From a checkpoint of a small image FSQ autoencoder.
Model: 12.3M parameters, 32-pixel images, encoder arch mobilenet_v2, encoder norm batchnorm, encoder activation silu, encoder depths [3, 3, 3, 3], encoder widths [32, 64, 128, 256], decoder norm groupnorm, decoder widths [64, 128, 256, 256].
Training: soap at rate 0.0021, 8100 steps, batches of 128.
Data: trained on regions of photos with short descriptions (Visual Genome), 101725 training examples, 10.2 epochs.
Rows from block 2 of the decoder, named by matrix and row number. Rows with one number belong to one channel. Each number is 128 + 32 x the weight over the matrix's rms, rounded and kept within 0 to 255. All counts start at 0.
# convs0: first 3x3 conv (decoder.decb.0.0.convs.0.weight, 256x256x3x3, standardized in use), inputs 156-167, a 3x3 kernel for each
# convs1: second 3x3 conv (decoder.decb.0.0.convs.1.weight, 256x256x3x3, standardized in use, transposed), outputs 156-167, a 3x3 kernel for each
convs0.41 [101 152 133 168 140 100  76 136 155 123 136 121 182 105 171 175 125 139 171 132 171 162 188 101 122 129 148  84 190 173 124 187 179 185 131  73 115 107  99  92 119 139  98 103  87 134  98 107  61 113 163 122 162  95 182  96 111  88  90 153 126 148 110 106 151 153 127 136 153 150 116 130 156 131  59  69  88 219 137 133  88 140 134 123 106 179 125 104 144 129 116 125 103 127 144 122  59 112 184 127 107 148 104 122 169 117 121 142]
convs1.41 [110 157 142 172 148 141 125 153 104 144 194 143 136 214 144 132 136 144 206 137 150 203  99 110 155  65  90 134 134  78 118 136 155 110 120 127  64  84 121 133 138 167 112 118  75 106 150 130  44 111 169  85 135 182 167 184 116 111 156 139 133 147 111 137 113 150 132 147 163 153 116 124  98 137 114 121 153  82 161  90 118  88 179 172 130 173 145 138 176 113 147 113  78 126 149 165 166 111 116 102  56 117 179 129 121 141 132  93]
convs0.42 [158 167 156 105  93 112 152 102  98 108 146  90  95 163 165 179 104 172 113 172  91 135 120 147 113 102 171 133 110 129 176 146 116  86 108 172 100 188  36 186  95 174 188  43 217 121 102 136 148 139 122  95 132  76 100 189  76 152 104 148 137 106 150 104  86 154 162 155  40 105 154 119 135 124 122 193 131 121 135 112 145 121 148  91 135 142 132 138  74 163  85  68 135 147 124  91 114 103  98  98 190 129 120 150 158 155  60 146]
convs1.42 [ 78 145 105 138 123 159 192  88 152  86 159 132 146  94 154  80  85 137 138 125 108 122 114 166 133 127 162 141 122 120 133 108 147 108  96 121 130 101 195 185 119 116  77 178  95 113 142 101 136 148  84 113 119  77 100 125 144 147 127 128 139 145 118 160  70 101  94 103 132 126 117 107 135 147 107 152 133 136  86  73 140  95 160 127 144  74 110 113 145 149 121  95 154 115 106 126  87 119 107  86 118 116 136 116 131 187  82 177]
convs0.43 [117 102 143 122 138 118 116 141 109  98 156  70 100 125 195 159 145 154 121 144 142 156 104  76  92 151 146 150 114 176 129 126 183 164 196  91 137 142  90 147 137 139  88 201 158 109 146 131 132  90 148 119 168 168 119 120 134 139  59 132 150 213 112 122 174 197 172 142  69  95  76 100  90 195 146  98 111  77 143 129  99 123 125 149 144 106  83 152 118 117  94 150 158 102 133 146 156 158 138 164 105 125 121  99 182 144 166  60]
convs1.43 [106 205  99  92 146 122 125 111 128 100 123 136  69 137 134 119 129 154  97 109 122 118 143 117 129 119 124 142 119 130 137 119  99  93 122 119 109 131 127 131 140 115 144  91 104 141 135 112 149 107 147 110 121 139 121 101 107 115 183 142 137 123 148 135 107 145  73 178 149 164 165 129 109 140 107 161 134 138  97 115 106 101 132 105 113 138 134 129 128 164 105 118 106  84 112 147 125 117 109 144 134 104 123  94 120 136 147 149]
convs0.44 [171 160 138  98 132 186  59 113 111 100 168 115 136 105 143 181 116 105  75 157 129 207 116 100 129  99 139 115 171 178 140 175  91 229 107  51 123 134 101 133 169 114  95 133 126 137 177 136 101 117 114  91 165 163 125 177 140 114 118  86 118 164 103  84  85 140 170 145  60 213 116 172 183 111 133 151 115 111  72  72 151 145 137 117  88 154 151 180  99 162  98 135 113 156 116 126 131  91 155 154 138 138 172 109 117 117  86 155]
convs1.44 [117 195 144 155 173  88 182 122 127  85 114 124 116 127 107 121 142 159 180 149 153 122  89  67 110  87  76 142 114  64 120  78 119 106  88 133 103  88  81 202  99 114 102 186  98 173 114 162 144  89 113 126 132  53 117 152 141 116 161 119 167 116 165 113 232  64 106 119 135 106 180 124  79 134 162 174  90  30  61 163 130 178 138 129  80  74 221 103 139 161 132 125  70 181 162 135 116  69 110 134 108 144 135 151 109 122 107 133]
convs0.45 [131 110 151 159 111 133 135 119 128 140 144 136 168 135  82  45 232  60 110 170  97 111 108 145  96 173 147 149 192  76 121 133  93 168  59 128 109 166 120 138 143 147 162 138 151 131 139 111 135  87  85  86 149 170 106 134 128 164 173  51  98 114 121 197  98 143 143  45 129 120  79 148 132  67 138 126 116 117 118 131 128 120  65 138 114 109 119 143 152  89  94 137 196 140 115 145 170 134 182 146 140 127  99 150  85 129 131 130]
convs1.45 [102 103 189 124 188 124 158  89 172 199  91  78  97 116 219 133 130 119 135 141 140 130 115 105  96 141 233 151 176 126 169 192 111 149  54 124 161  85  95 125 135 145 161 159 108 136  56 163 163 126 108  93 150  61 125  90 148 203 114  38 107 146 169 144 122 136 126  69 157 141  72 158 150 110 182 115 122  86 149 132 130 146  80 125 155 168 137 116 118 132  88 161 164 185  76 110 154 108 134  85 115 132 107 115 131 170 101  66]
convs0.46 [ 76  80 135 113 202 138 108  95 169 162 142 108 165 189 128 125 134  89 175 138  70  76 167 184 117 105  93 149 155 131 129  52 151 160 108 164  80 115 151  97 115  95 102 130 151 109 153 134 149 128 139 156 133 204 147 125 106  28 138 123 221  97 125 130  99 122 134 151 110 103  87 150 100  89 149 127 165  97 100 129 132 127 146 212 134 140 103  82 105 155 197 105 115 133 111 116  96  98 146  92  50 136 149 102 131 185 127 146]
convs1.46 [156 141  72  57  95 166 152 140  87 128  99 136 120 108 140 115  94 106 133 128 133 124 132 161 127 116 103 122 124 127 117 152 124 111  81 179 172 129  97 107 139 131 124 142 112 132 159 100 142 146 105 139 104 197 121 149 106 133 124 120 134 133 113 108 132 117 137 192 101 155 112 141 133 106  47 102 132 145 168 140 192 106 162 167 127 156  98 107 101 140 110 129  89 133 156 110 100 112 113 107 133 129 128 145 156 120 151 126]
convs0.47 [158  68 117 170 111 152 126 134 115  67 129 112 113 127 147  85 185 121 116 176 131 163 123 101  89 151  93 101  95 125 126 101 146 152 106 115 106 127 152 136 180 132 123 142 171 106  66 145 107  25 157 132 134 153 156 171 166 101 160 152 181 193  93 144 154 137 186 141 127 118 136 119 102 149 132  93 144  83 145 125 103  98  93 118  12 161 140 128 142 197 111 160 132 147 127 133 163 140 148 156 121 119 128  87 154 138 124 127]
convs1.47 [123 119  98 151 133 153 174 106 149 107 103 157 208  70 146 130  67 125 165 147 105 184  88  73 119  62  91 175 122 117 159  86 201 113  55 172 128 156 106 108 187 133 102 149  57 135 117  95 164 146 174 189 120 167 168 147 100 168  46 104 142  57  72 171 159  72 178 204 149  88 152  87 123 118 143 188 104 136 122  94 129  82 179 160 134 148 169 111 137 123 112 197  86 114 172 128 118 131 154 166 121 178 131 155 151 144 153 131]
convs0.48 [117 120  97 131 105 109 137 104  92 167 149  57 188 119  84  99 211  94  86 125  61 115 176  89 156 156 122 127 140  97 133 210 125  74 168 133 143 132 175 141  82  81 175 132 126 173 180 182 165 130 134 162 147 131 157 206 117 119 154 114 108 108 138  63 159 142 126 103 103 134 108 196 109 136 161 132 115 106 118 152 119 101 137 142 130 112 125 105 115 117  44 131 158  97 108 118  76 150 138 144 165 120 150 123 118 100  65 158]
convs1.48 [102 126 117 133 110  83 140  79 172 165 118 107  86 131 106 108 118 128 173 109 142 106  83 131 115 128 135 148 103 127 132 171 124 112 128 123 116 106 150 152 123 143 135 132 115 122 133 162 153  82 128 156 118  46 129 117 128 111 142 122 128 113  92 161  88 103 103 128 106 108 131 132 108 192  64  50 146 122 150 124 186 133 140 148 128 129 151 104 113 158 135 121 107 112 129  79 129 115 107 159 173 126 120 144 144 107 128 176]
convs0.49 [100 131 164 156 122 119 163 161 147 150 170 152 136 117 105 173 138 117 206 174 157  77 146 125 136  68 131  72 182 116 192  86 131 168 117 150 128 179 122 155 113  51  87 112 185 103 189  74 131 131 108  87 136  91 111 175 122 206 204   0 115  54 172 160 102  98 103 161 149 188 138  90 148 129 127  97 109 129 156 124 126 184 204 121  73 124 122 137 109  72 190 149 136 151  94 122  95 109 136 147 123 100 144 102 137 118 150 171]
convs1.49 [179  98  68  79  76 148 135 111 177 141 129 142 172 148  15 109 135 152 183 140  94 177 106 128 170 153  80 108 177 176 163 100 139 136 109 118 169 125 108 121 131 114 132 138 179 101 118  76 129 139  46 103  47 170 112 163 137 155 175  77 147  85 104  75 120 111 121 163  63 121 164 201 127 129 153 114 134  96 154 119 143 114  84  81 170 203 139  96 108 129 125 130  97  98 155 120 101 130 157 177 121 161 112 133 132 111 196 165]
convs0.50 [105 193 101  83 152  95 148 115 189 123 125 146 117 123 167  95  96 130 136 133  16 179 177 129 148 113 162 119 150 180 136 116 114 143 160  90  97 128 106 142 127  89 140 159 160  96 137  81 176 133 120 107 145 129 100  81 102 159 138  85 178 254 188 184  75 164 149  75 121 101 173  93 126 120 129 136 152 169 120  41 106 130 161 112 112 148 158 164 150 135 140  93 137 146 160 128 140 187 131 145 111  95 178 173 148 152 120 129]
convs1.50 [118 126  86  83 115  48 135 136  96 164 168 186 139 102  74 137 128 181 166  89  98 196  79  61  72  90  95 140 115 125  99 204 187  93 107  73 141  82 126 105 154 118 175 146 115 101 104 126 102 155 138 109 122  94 120 148 213 105 113  84 189 124  93 146 134 112 112 102  88 147  76 141 174 114 148 104  98 115 160 159 100 147 107 120 106 136 152 122 127 125 135 195 138 144  60 106 120 167 112 134 118  87  80 135 163 160 104 176]
convs0.51 [155 105 102 150  98 133 161 107 204 112 154  98 183 123  93 135  86 172 206 152 135 138 167  71 176 134  69 194  98 114  98  87 202 103  91 146 182 170  88 203  98 117 151  95 116 135 128 149 213  98  60 148  62 111 169 101 161 149 106  43  65 130 129 130 104  91  87 153 171 117 180 139 118 143 135 119 152 115 162 110  91 127 112  72 101 106 106 121 126 144 218 132 108 188 137 106 148 137 143 129 120 118 186  89 121 152  73 159]
convs1.51 [154  79 130 150  88 169 156  67 165 109 175  71 169 141  99 118 130 120 175 172  90 139  97 103 149 103 110 108 125 116  74 180 113 176 140  82 131 140  88 169 116 151 109  98 188  74 178 140 226 202  88  48 116 112  94 190 160 185 210  95 111  84  97  60 143 133 111 168 138 158 111  92 151 127 136 135  49  64 101 154 169  90 159  87 135 150 141 108 149 152 106 118 104 125 109 179 135 129 137 158 126 126  87 187 110 133 145  70]
convs0.52 [175 174 166 115 125 103 137 208 146 131 191 223  64 133 123  72 137 105  60 114 123 111 131 105 119 151 126 188 201 133  50 102  63  83 154 153 150 151 224 160 147 103 174 134 112 136  85  84 185 122 116 138 116 136 130 149 132 121 167 110 133 146 117 140 104  89 124  92  87 135 129 180 137  99  74  99 125 115 130 215 128 191  82 162 129  67 152 113 158 107 150 171 147 119 160 113 149 117 150 108  90 209 132 142 101 132  97 164]
convs1.52 [ 23 171 122 220 159  19  67  97 181  80 146 187  70 206 128 112  66 139 159 177 166  35 107 110  96 210 170 112  93 122 100 126 111 166 153 137 104 194  98 137 110 137 103  61 140 102  60  80 150 134 105 128  93  67  49   0  94 124 232 150 125 141  78  68 129 115 116 136 190 112  77  49 106 200 128  99  95 154 217  56 126 183 159 125  32 102 178  50  94 165  90 150 108 103 137 125 146 127 126 142 100 159 154 143 180  39 114 119]
convs0.53 [112 108 100 163 129 193 127 130 179 137  94 143 119 122 146  97 159 138 213 151  96 204 127  82 142 169 111 218 159  74 146 116  87 147 114 139 142  65 177 137  55 165 182 129  98 123 124  81 204 196  91 186 123 133  99 156 139 192 114 121 158 218  52 156 149  99 123 105 140 156 182 161  57 110 160 127  94 183 181 139  68 153  47 103 129  99 126 156 145  89  93 156  74 117 144 172 120 133 130 156  89  71 150 100 116 199 147 138]
convs1.53 [186 131 141 132 155 123 117 121  71  94 106 175  98 121 151  90 168 176 171 167 137 136  81 115 107 141 153 111 145 135 164 146 109 109 180 133 140 160 140 145 124 168 172  89 115 202 100 115 179 105  97 170  63 158 138 101  66 129 160 129 111  75 127 104 149 119 151  90 138  73 106 122 109 146 102 138 141 111  84 154 160 143 102 130 141  78 136 135 196 144 126 164 136 183 167 185 108  94  92 127 101  96 145 122 121 165 155 100]
convs0.54 [144  83 138 137 144 128  97 129 109  14 102  97 117 145 150 219 120 102 134  92 111 154 128  97 126 224 138 163 139 110 177 154  60 171 133 140  87 121 142 126 134 103  99 175 127 149 135 149  86 154 145 108 179  94 173 121 107 189  86 138 117 131 124 113 104 139 132 182 106  69 151 102 151  81 151 114 116 142 108 146 102  61 210 126  57 169 192 148 135  78 123 142 128  60 132 116 128 101 101  47 141 152 132 150  89 148  99 116]
convs1.54 [148 118  73 125 123 131 143 151 134 158 171  85 110 130 119 129 142  96 122 118 111 114 142  96 145 120 103 154  74 127 145 110 154 126 144 118 157 101 107  98 140 167 165 110 119 144 185 102 106 165 125 107 108 122  83 152 163 129 132  93 153 149 109  99 169 103 140 130  98  68 183 122 137  98 105 109 139 114 151 189 178 115 155 140 120 116 211 112 102 138 142 140 111 101 103 128 169 112 167 142 118 145 121 116 142 102 127 184]
convs0.55 [133 232 145 108 129 115 147 180 170 155 152 115 116 164 134 114  93 186  87 104 196  86  86 135 168 126  94 128 173 124  97  60 158 112 134 131 108  72 156 133 119 133 125 112 149 122 211 129 107 175 190  80 120  88 102  98 154 140 158  83  80 146 158  84 105 106  83 101 164 166 104 128 150  60 105 127 119 103 143 176 145 187 118 113 191 208 149 191 108  72  92 135 193 122 138 151 119  82 131 124 147 135 165 164  57 145 137 188]
convs1.55 [ 99 142 158  73 135 126 121 106 116 125  60 214 140 100 154 150 118  73 189 102 110 139 116  57  89  95 111 124  98  99 158 147 170 149 145  59 165  41 188 163 221  86 176 103  90  84 149 139 129 159 134 232 149 117  97 113 135 107 115  84 164 116  62  81 161 138 184 210  57 126 175  95 105 120  96  63 203 168 186 132 123 225  94 172 131 104 114 131  76 138  93  82 121 150 138 125 120 166  97  97 155 138 160 171 122  87 152 112]
convs0.56 [130 187  88  74 114  98 155 182 138 109 128 117 120 198 107 163  93 170 152 122 102 156 107 130 126 110 102 118 134  86 169 104 121 135 176 107 145 153 128  84 112 198  32 147 164 100 126 137 107 140 108 106 123 166 174 165 148 170 157 141 102  77 149 127 140  80 147 138 116 123 117 100 119  78 140 118 142  91 122  88 164 141 112  49 168 109 170  88  91 144 133 130 112 105 170 161  90 133 157 153 141 167 102 147 107  68 165 149]
convs1.56 [165 140 108 131 157 126 146 147  76 127 153  99 137 116  86 181 137 110 209 121 126 159  63 115 139  36  72 146 142 137  58 167 110 117 108 107 131 108 111 161 124 133 120 103 149 132 156 135 128 156 148 125 187 171 137 106  94 154 186  98 191 118  91 153 121  97 107 157 166 131 105 181 147  64 149 124 132 124 175 162  72 152 164 111 120 127  95 158 128 101 119 126  76 149 154 120 144 177  90 133 169 165  86 118 151 132 117 166]
convs0.57 [134 135 128 166 160 117 132 117 176 142 171 181  93 124 189  45 107 199 101 121 183 114 111 121  88 138 207  87 184 131 123 110 192 148 118 151 156 132 139 129 132 136 137 150 162 195 121  99  88 107  90 141  88  93 169  77 144 143 105 116  86 157 106  48 163 189 186 129 132  71  79 172 136 149 136 119 137 124 132 130 103  56 131 130  85  73 165  81 128 120 172 183 131 143 186 112 150 145 115 107 133 179  65 130 157 102  90 127]
convs1.57 [143  98  99 140 137 103 151  96  87  91 126 194  76  82 157 128 132 105 124 155 179 126 136 151 115 163 164 121 154 125 117 135 136  98 102 149 121 124 140 118 135 124 111 113 156  98 147 104  69 195  84 144  76  55 129 111 156 137 101 156 133 160 129 154 144 113 145 110  99 205 150 111 134  92 162 204  94 100 147 118 105  87 110 108 100 160  93  86 134 132 104 112 107 108 148  71 151 170 155 110 128 125 164 129 152 124 106 133]
convs0.58 [161  75 163 156 115  87  91 122 114 120 108 116 112 153 136 117 185 110  95 113 121 170 151 184  77 119  89 115 126 114 111 109 152 126 172  80 123  96  79 117 148 136 106  91 115 108 102 105  92 121  91 104 120 203 209 167 125  97  74 166 119 154 139 142  64  81 138 173 162 161 115 143 152 123 163 136 119  46 123  89 255  92 154  87 106 138 135  98 175 130 123 131 132 112 187 105 117 131 104 117 115 127 155 115 103 142 140 173]
convs1.58 [137 137 130 109 129 141  98 147 134 175  32 139 109 207 100 147  90 165 127 127 112  91 117 149 105 164  93 139 135 160  99 236 140 146 164  71 194 156 129 187 191  77 116  72  58 114 178 115 119 162 111 106  92 174  93 130 119 167 152 146 180  54  58 179 120 113  86 139 136  89 132  87 148  95 139 163 139 131 107 142  91 125 174 159 117  71 114 144 197 131 125 116 106 151  91 132 186 151 109  87  88 157 118 210 100 103 147 147]
convs0.59 [105 139  97 143 153 126 132 150 183 132 172 157 130 124 116 128 156  95  76 140 143 151 180 122 140  36 175 153 160 119 107 171 124 101  91 140 101  89 158  98 210 118  80 146 136 109 110 139 121 129  80 142  77  96 115 148 133 144 169 153 144 158 134 102 115 100 191 160 160 112 180 114 116 119 122 162 154 120 105 209  90 137 115 177  73  80 118  84 137  91 102 180 123 147 118 142 162 104 115 153 120 183 151 144 111 116  95 161]
convs1.59 [ 98 145 164 190  96  95  74 114 197 165 128  96 116 107  53 140  85  96 113  88 124 178  96 207 148 115 106 149 155 146 135  87 173 114  73  42 134 109  70  69 164  94 112 124 168 125 138 124 116 198  60 119 138 124 214 138 203  76 121 100  67 185 144  81 174 129 155  77  64 136  91 122 110 136  56 112 106 128 107  54 185  97  81 158 143 117 106 161 176 134 142 167 108  92  94   6 139 110 181  77 136 130 180  77 160 102 113 145]
convs0.60 [178  58 155 223 141  89 173  71  96  78 109 143 108  97 119 148 214  63 156 130 138 114 109 135 134 126 158 137  79 141  79  16 137  58  80  87 187 114 140 113 117 188 157 149 182 118 221  99 152 158  80 151 157  72 195 109 151 113 160 127 116 131 122 117  87 101 114 113 146 151  55 161 137 127 133 150 147 172 122 120 103 143 124 125 180 143 128 137 126 150 119 124 102 134 156  94 156 143 133 110 103 155 133 139 118 111 130 157]
convs1.60 [100 159 131  84  94  95 158 117 143 165  57 199 168 145 103 141 106 117 141 136 137 108 124 130 148 132  81 106 218 174 138 153 166  69  79 101 163 163 157 133 142 144 118  90 186 180 105 145 148 158   4  67  44 114 209 106 205 128 138  73  89 125  97  88 130 101 136 114 110 132 156 181 106 104 163 113 177 106 133 148 157  62 129 160  81 138 111 121 106 126 213 174  90 146 170 152  60 132 197 102 132 174 125 118 139 157 132 148]
convs0.61 [161  73 112  86 179 109 107  97 182 130 138  68  99 120 161 152  86 131 122 198 128 145  93  61 128 158 112 131 160 121 116 175 128 123 115 133 141 117 138  81 207 188 135 137 120 144 160 180 156 160  94  93 119 128 189 133 127 177 126 108 130  85  86 129 168 133 146  90  94  83 223 201 133 114 109 147  78 165 153 132 128 199 132 125 158 118 114  61 159 114 167  89 128 108 122 150  93 106  96 182 122 207  88 144 115 167  66 126]
convs1.61 [192 104  96  78 172 146  75 147 136 126 159 111  70 108 118 106 115 104 166 124 130 187 136 103 106 130 155 162 155  90 173 156 133 104 110  89 160 168 116 162  94 143 190 116 152 133 144 143 138 117 138 130 116 101 126 155 117 127  98 114 124  90  95 106 224 109 161 127 110 115  97 158 164 113  63  59 140 120 136 185 106 126  65 153 155 204 165 139 128 172 114 108 140 212 146 101 135 122 125 107 123 135 125 130 119 172 163  95]
convs0.62 [139 151 130 117 111 166  97 128 150  90 106 148 140  87 176 130 135 169 214 102 171 105 138 138 141 164  93 115 116 144 120 140  89 129 157 136 101 120 123  81 118 145 143 164 106 156 151  62 134 134 109 155 162 122 137 131 194 125  98 200 193 125 114 157 170  86 117 222 145  79 110 148  69 196 123 134  61 165 132 135 120 133 156 120  65  99 102 205  90 126 144 150  96 103 164  69  91 131 168 169 129 140 163 125 135 160 132 113]
convs1.62 [166  91  99 103 163 161 112 161  62 126 201  91  91 153  93  97 137 141 161 115 143 132  88 119 121 113  63 104  86 111  80  89 151 104 155 152 105 109 102 143 110 157 107  99  61 140 105  96 125 157 147 156  86 120  96 116  75 109 128 163 160  60 133 161  95 130 169 127 147  94 123 151 126  84 158 156  55 146 132 152 129 177 140 139  80 126 161  87 222 113 170 107  84  60 167 142 104 105 129  79  93  60 159 160 108 113 114 118]
convs0.63 [122 152 172  79  63 115  67 115 125 159 139 150 157 188  96 129  75  88 116 116 112 187 136  72 118 106  81 125 131 191 175 127 137  94 102 111  89 150 158 120  85 155 139 179  91 160 180 181 124 123 121  96 103 123 179  83 131 140 154 155  90 126 148 125 131  54 173 158 142 187 150 146 150 117 146  87 118  92 185 120 127 132 145  97 178  97 189 158 162 131 142 107 123 158  49 147 148 132  96  90 142 181 176 130  67 164 165  94]
convs1.63 [115 193 124  78 174 148 146  69 161 135 138 149 104 132 151 130  75 110 142 128 155 146 122 120 141 167 122 134 114 127 120 123 112 125  65 156 124 164 124 125  97 135 148 154 110 142 124 157 172 109 148  81 121  26 125 157 121 134 107 113 124 123 130  93 192 134  98 146  91  90 119 123 148  77 108 127 155  88 117 145 174 127  94 121 113 164 168 104 117 155 141 126  85 109 103 129 122 128 143 140 121 145 130 102 100 119 131 129]
convs0.64 [132 115 144 184  84 160  92 117 124 113 170 143 134 114  63 104 185  71 101 179 109  87 195 161 152 143 108  87 136  97 138  99 138 134 144  85 162 119 159 131 181 125 145 140 167 107 137 100 173  36 204  86 130 137 152 154 168 164 111 157 108  54 158 129 109 121 117 198 125 111 158  98 160 122 110 127 168 116 150 137 141  85 121 154 110 142 116  91 101 163 152 127 138 123 114 159  97 122 153 120 140 141 145 126 107  53 144 171]
convs1.64 [ 92  87 150 147 165 137 123  93 129  99 118 105 136 121 173 171 129 109 108 153 137 113 142 112 102 135 107 157 116 116 145 144 121 142 133 108 141 153 115 135 122 144 122  74 139 113 123 150 174 138 124  93  89 187 130 166 136 145 127 143 131  88 126 138 125  52 113 112 185 173 117 131 117 141 113 120 114 162 144 138 117  78 115 172 140 127 127  77 143 139 148 146 109 110 123 137 186  95 120 141 119 136 118 137  92  93 137 135]
convs0.65 [128  82 176 152 170 105 120 119 136 127  93 121 166 119 149 163  99 146 119 112 130 131 152 158  83 149 178 137 153 129 124 105 137 136 106 123 143 152  98 146 126 179 151 141  95 141 114 109 166 118 138 107 148 143 159 178 103 134 115 124 134 133 190 165 130 184 107 137 192  99 133 123 110 116  85 151 137 104 136  85 130 149 142 111 155 121 169 135 114 167 163 130 153 125 139 147 180 148 114 157 134 140 110 167 150 141  80 149]
convs1.65 [147  95 150 133 130 124 140 103 100 181 106  82  56 135 155 137 138 137 210 116 137 161  60 108  90 121  93 170 151 175 143 152 126 132 141  81 138 145 132  94 144 156 114 117 147 208  75 144 153 117 143 108 151 135 146 115  83 144 208 220 110 136 165 139 141 178 170 134  52 122 136 117 141 148 169 106 127  83 125 112 103 125 118  21 129 186 131  77 105 163  60 104  68 170 122  99 192  68 106 125 137  89 126 102 135  99 117 152]
convs0.66 [ 87 114 129 202 176 130 124 133  70 172 136 161 166 145 110 110 114 120 195 179 121 144 129 144 105 118 131 173  88 155 165 138 122 130 173  77 134 138  82 145 127 181 109 142 143  86 125 100 121 132 120 173 170 162  84 105 109 169 109 123 173 227 107 126 122 120 103 129 161 142 191 107 156 101 133 116 165 143  87 116 117 109 160  93 142 133 177 134 170 134  90 138  83 125 112 111 153 170 178  83 101 143 157 109 173 161 125 125]
convs1.66 [136 110 105 144 142 160  95 147  82 135 105 133 113  88 103  86 153 136 146 138 153 114 113 172 119 105 107 127  98 170 142 109 108 109 181 116  85 130  50 145 113  97 130  64 128 129 149  94 138 154  89 122 142  85 171 123  68 134 109 153 102 179 103 185 127 100 132  92 145  79 116  90 116 140  75 150 117 156  17 160 173 119 110  64 109  81 113 140 171 109 141 126 104 118 144 120 187 120 123  85 111 131 137  68  88 133 124 113]
convs0.67 [114 146 112 125 167 119  71  68 162 146 146  99 131  79 165 161 128 142 163  91 202 148 151 108 178 168 157 136 107 113 131  32 160 101 150  60 113 112 218  86 126 175 147 160 130 126 119 112 121  93 175  63  53  79 148 141 137 115  77 142 110 141 111 112 133 138 149 139 128 188 123  93 161 144 117  79 174 101 127  96 155  58 115 115 140 134  84  81 152 173 153 153 137  93 114 231 145  93 144 134 142 128 180 118 137 159 125 119]
convs1.67 [ 86 174  97  72  77 125 153 151 164 149 136 197 182 117 156 116 124 110 140  75 109  85  83 110 142 129 152 147 114 108 114 123 148  70  77 140 174  91 130 157 214 107 159 139 116 146  86 102 152 201  96 111 167 175 117 110  41 149 102 171 135 191 117 161 124  82 140 150 167 137 138 100 149 137 111 150 124 117  97  94 131 142 121  99  96 122  90 115 162 129 123  89 103 164 154 114  49 104  17 135 112 163  70 187 110 131 104 138]
convs0.68 [112 113  99 131 157 177  70 122 147 116 118 125 170 117 112 109 116 208 125 109  89 117  98 172 158 150  68 117  66 155 157 176 134 172  84 176 128 113 137 154 192 133 159 122  95  89 147 129 132 125 125 165 167 185 185  93 116  70 207 154 168 102 165 173 151 178 136 103 123 122 146 100 153 130 116 166  70 156 156 111 119 121 109 145 141  98 138 152 153 110 179 132 155 125 138 112 146 141 112  77 148 107 152 107 160 180 184 130]
convs1.68 [148  99 133 132 154 168  82 154 134 128 102 159 115 143  62 129 115 146 139 163 138 147 160 148 141 160 100 154 166 136 136 100 148 112 158 121 130 142  62 103 126 117 164 134 153 120 150 151 142 114  87 138 143 178  98  51 141 116 205  95  86 117 129 131 124 174 164  98 119 136 110 103 162  79 110  79 143 184 116 204 193 131  74 102 156 133 130 107  99 145 122 148  78 136 151 141 121  91 173 134  78  87 185  94 111 124 210 161]
convs0.69 [ 99  93 165 131  77 128 128 160 166 133 170  86 167 132 114 158  50  92 168 152  86 175 195  65 108 122  56 130 137  85 157 143 127  51 146 112 207 122 145 153 137 111 130 137  84 112  89 117 105 131 112 133 158 144  92 155 114 129 126  97 162 132 109 219 157 117 103 164  73 184 103 167 106 134 135 140 136  56 129  75 185 133  76 151 138 160  82 168 209 108 128 132 130 115 145  89 163  81 218 104  84 126 109 177 131 132 126 128]
convs1.69 [129  51 175 137 128 149 167 166 126 104 170 164 136 114 115 142 126 158 131 128 148 150 129 164 153 141  96 127  92 151 163  74 162 133 113  91 119 156 131 101 155 126 117  98 116 163 200  95 141 113 123 138 110 143 169  84 158 122 156 153  88 124 116  81 113 114  99 161 125 133 162 109  96 170 131 133 105 161 170  58 129 111  98 181 157 119  80 142 143 157 130 164 143 102 135 115  85 127 193 126 120 167 114  95 145 100 172 159]
convs0.70 [154 157 159 152  77 123 170 121  83 108 121 181 137 123 162 129 147  68 125  78 116  67 199 160 163 122  94 156 139 104 142  81 151 200 132  92 118 104 132 107 102  60 139 133 140 118 131 168 140 114 171 108 131 166 187 149 193 116 130  80 150  74  81 162 130  55 124 125 145 141 125  86 155 154 120 127 108 109 111 148 105 217 139 136 130 143 103 113 131 213 123 116 155 111 143  88 142 125 166 133 121 188 152 112 114 136 169 172]
convs1.70 [100  99 126 207 145 137 146 164  83 116 183 135  97 114 114 121 129 139 110 155 151 129  82 117 126 144 126 137 120  95 126 155 164 148 146 104 146 114 109 160 152 135  93 121 116 146 153 115 139  60  99  86 122 121 164 194 100  91 159 152 143 101 112 109 165 121 158  64 184 114 123 127 174 113 123 153 135 100 144 127  84 104 119  76 134 139 120  97 159 215 149 105 112 136 149 166 119  89  75 142 102 115 141  96 146 158 182 127]
convs0.71 [161  91 123 142 110 162 128 124 134 112 163 137 104 103 166 150 136  84 115  93 122 109 148 137 255 149 142 104 116 116 149 117 123 161  73 133 166 100 142  96 132 132 143 124 116 163 106 140 149 170  97 101 101 119 141 134 212 146  81 160 154  88  91  65 163 121 113 114 131 211 166 114 103 160  84 113 154 160 173 100 124 143 125 179  98 139  91 116  84 134 174 111 129 118  91 168 164  75 151 144 120 152 118 225  60 110  86 127]
convs1.71 [110 168  77 150 145 127 200  60  80 113  99 122 169 143 145 169  85 163 127 118  92  76 126 139 130 122 107 165 144  87 154 121 121 134 144 141 159 122 180 150 189  91 163  76 124 111  75 219 124 112 159 125 166  55 141 118 123 147 110 176 135 158 116 108  97 139 112 174 128 158 152  46 117 153 145  81 136 127 152 131 101 142 155 155 120  90 162  85 146 111 127 102  77 161 155 114 176 151 142 133 184 100 141 159 161 123 140 153]
convs0.72 [117  83 123 169 153 158 135  57 120 154  63 167 142 113 106 106 126 131 160 141 151 184 123  89  96 160 125 181  80 135 176  96 102 175 151  98 117 158  95 139 117 140  85 145  79 156 122 191  73 114 146 132  97 119 116 105 158 106 162 211 162 107 136 153  84 102 124 153  92 151 145 158  85 167 143 139 125  86  99 149 132 121 164  68 113 100 184 158 151 160 136 157 119 136  86 164 134 174 128 145 134 118 104 168 165 166 141 124]
convs1.72 [110 111 150 159 127 104 105 183 138 148 159 108 165 115 141 189 148  88  93  63 152 146  94 128 147  73 128 131 105  96 151  92 126  87  71 145 109 185  92 148 128 165 140 127 100 127 151  87  99 143 147 132 174 115 175 132 137 105 104  84 129 152 142 166 119 134 170 133 131 122  99 199 199 129 117  57 157 133 119 136 141  95 162 132 163 157 125 129 149 126 159 111 118 156 141  97 113 156 137 149 157 138  99 136 137 119 144 109]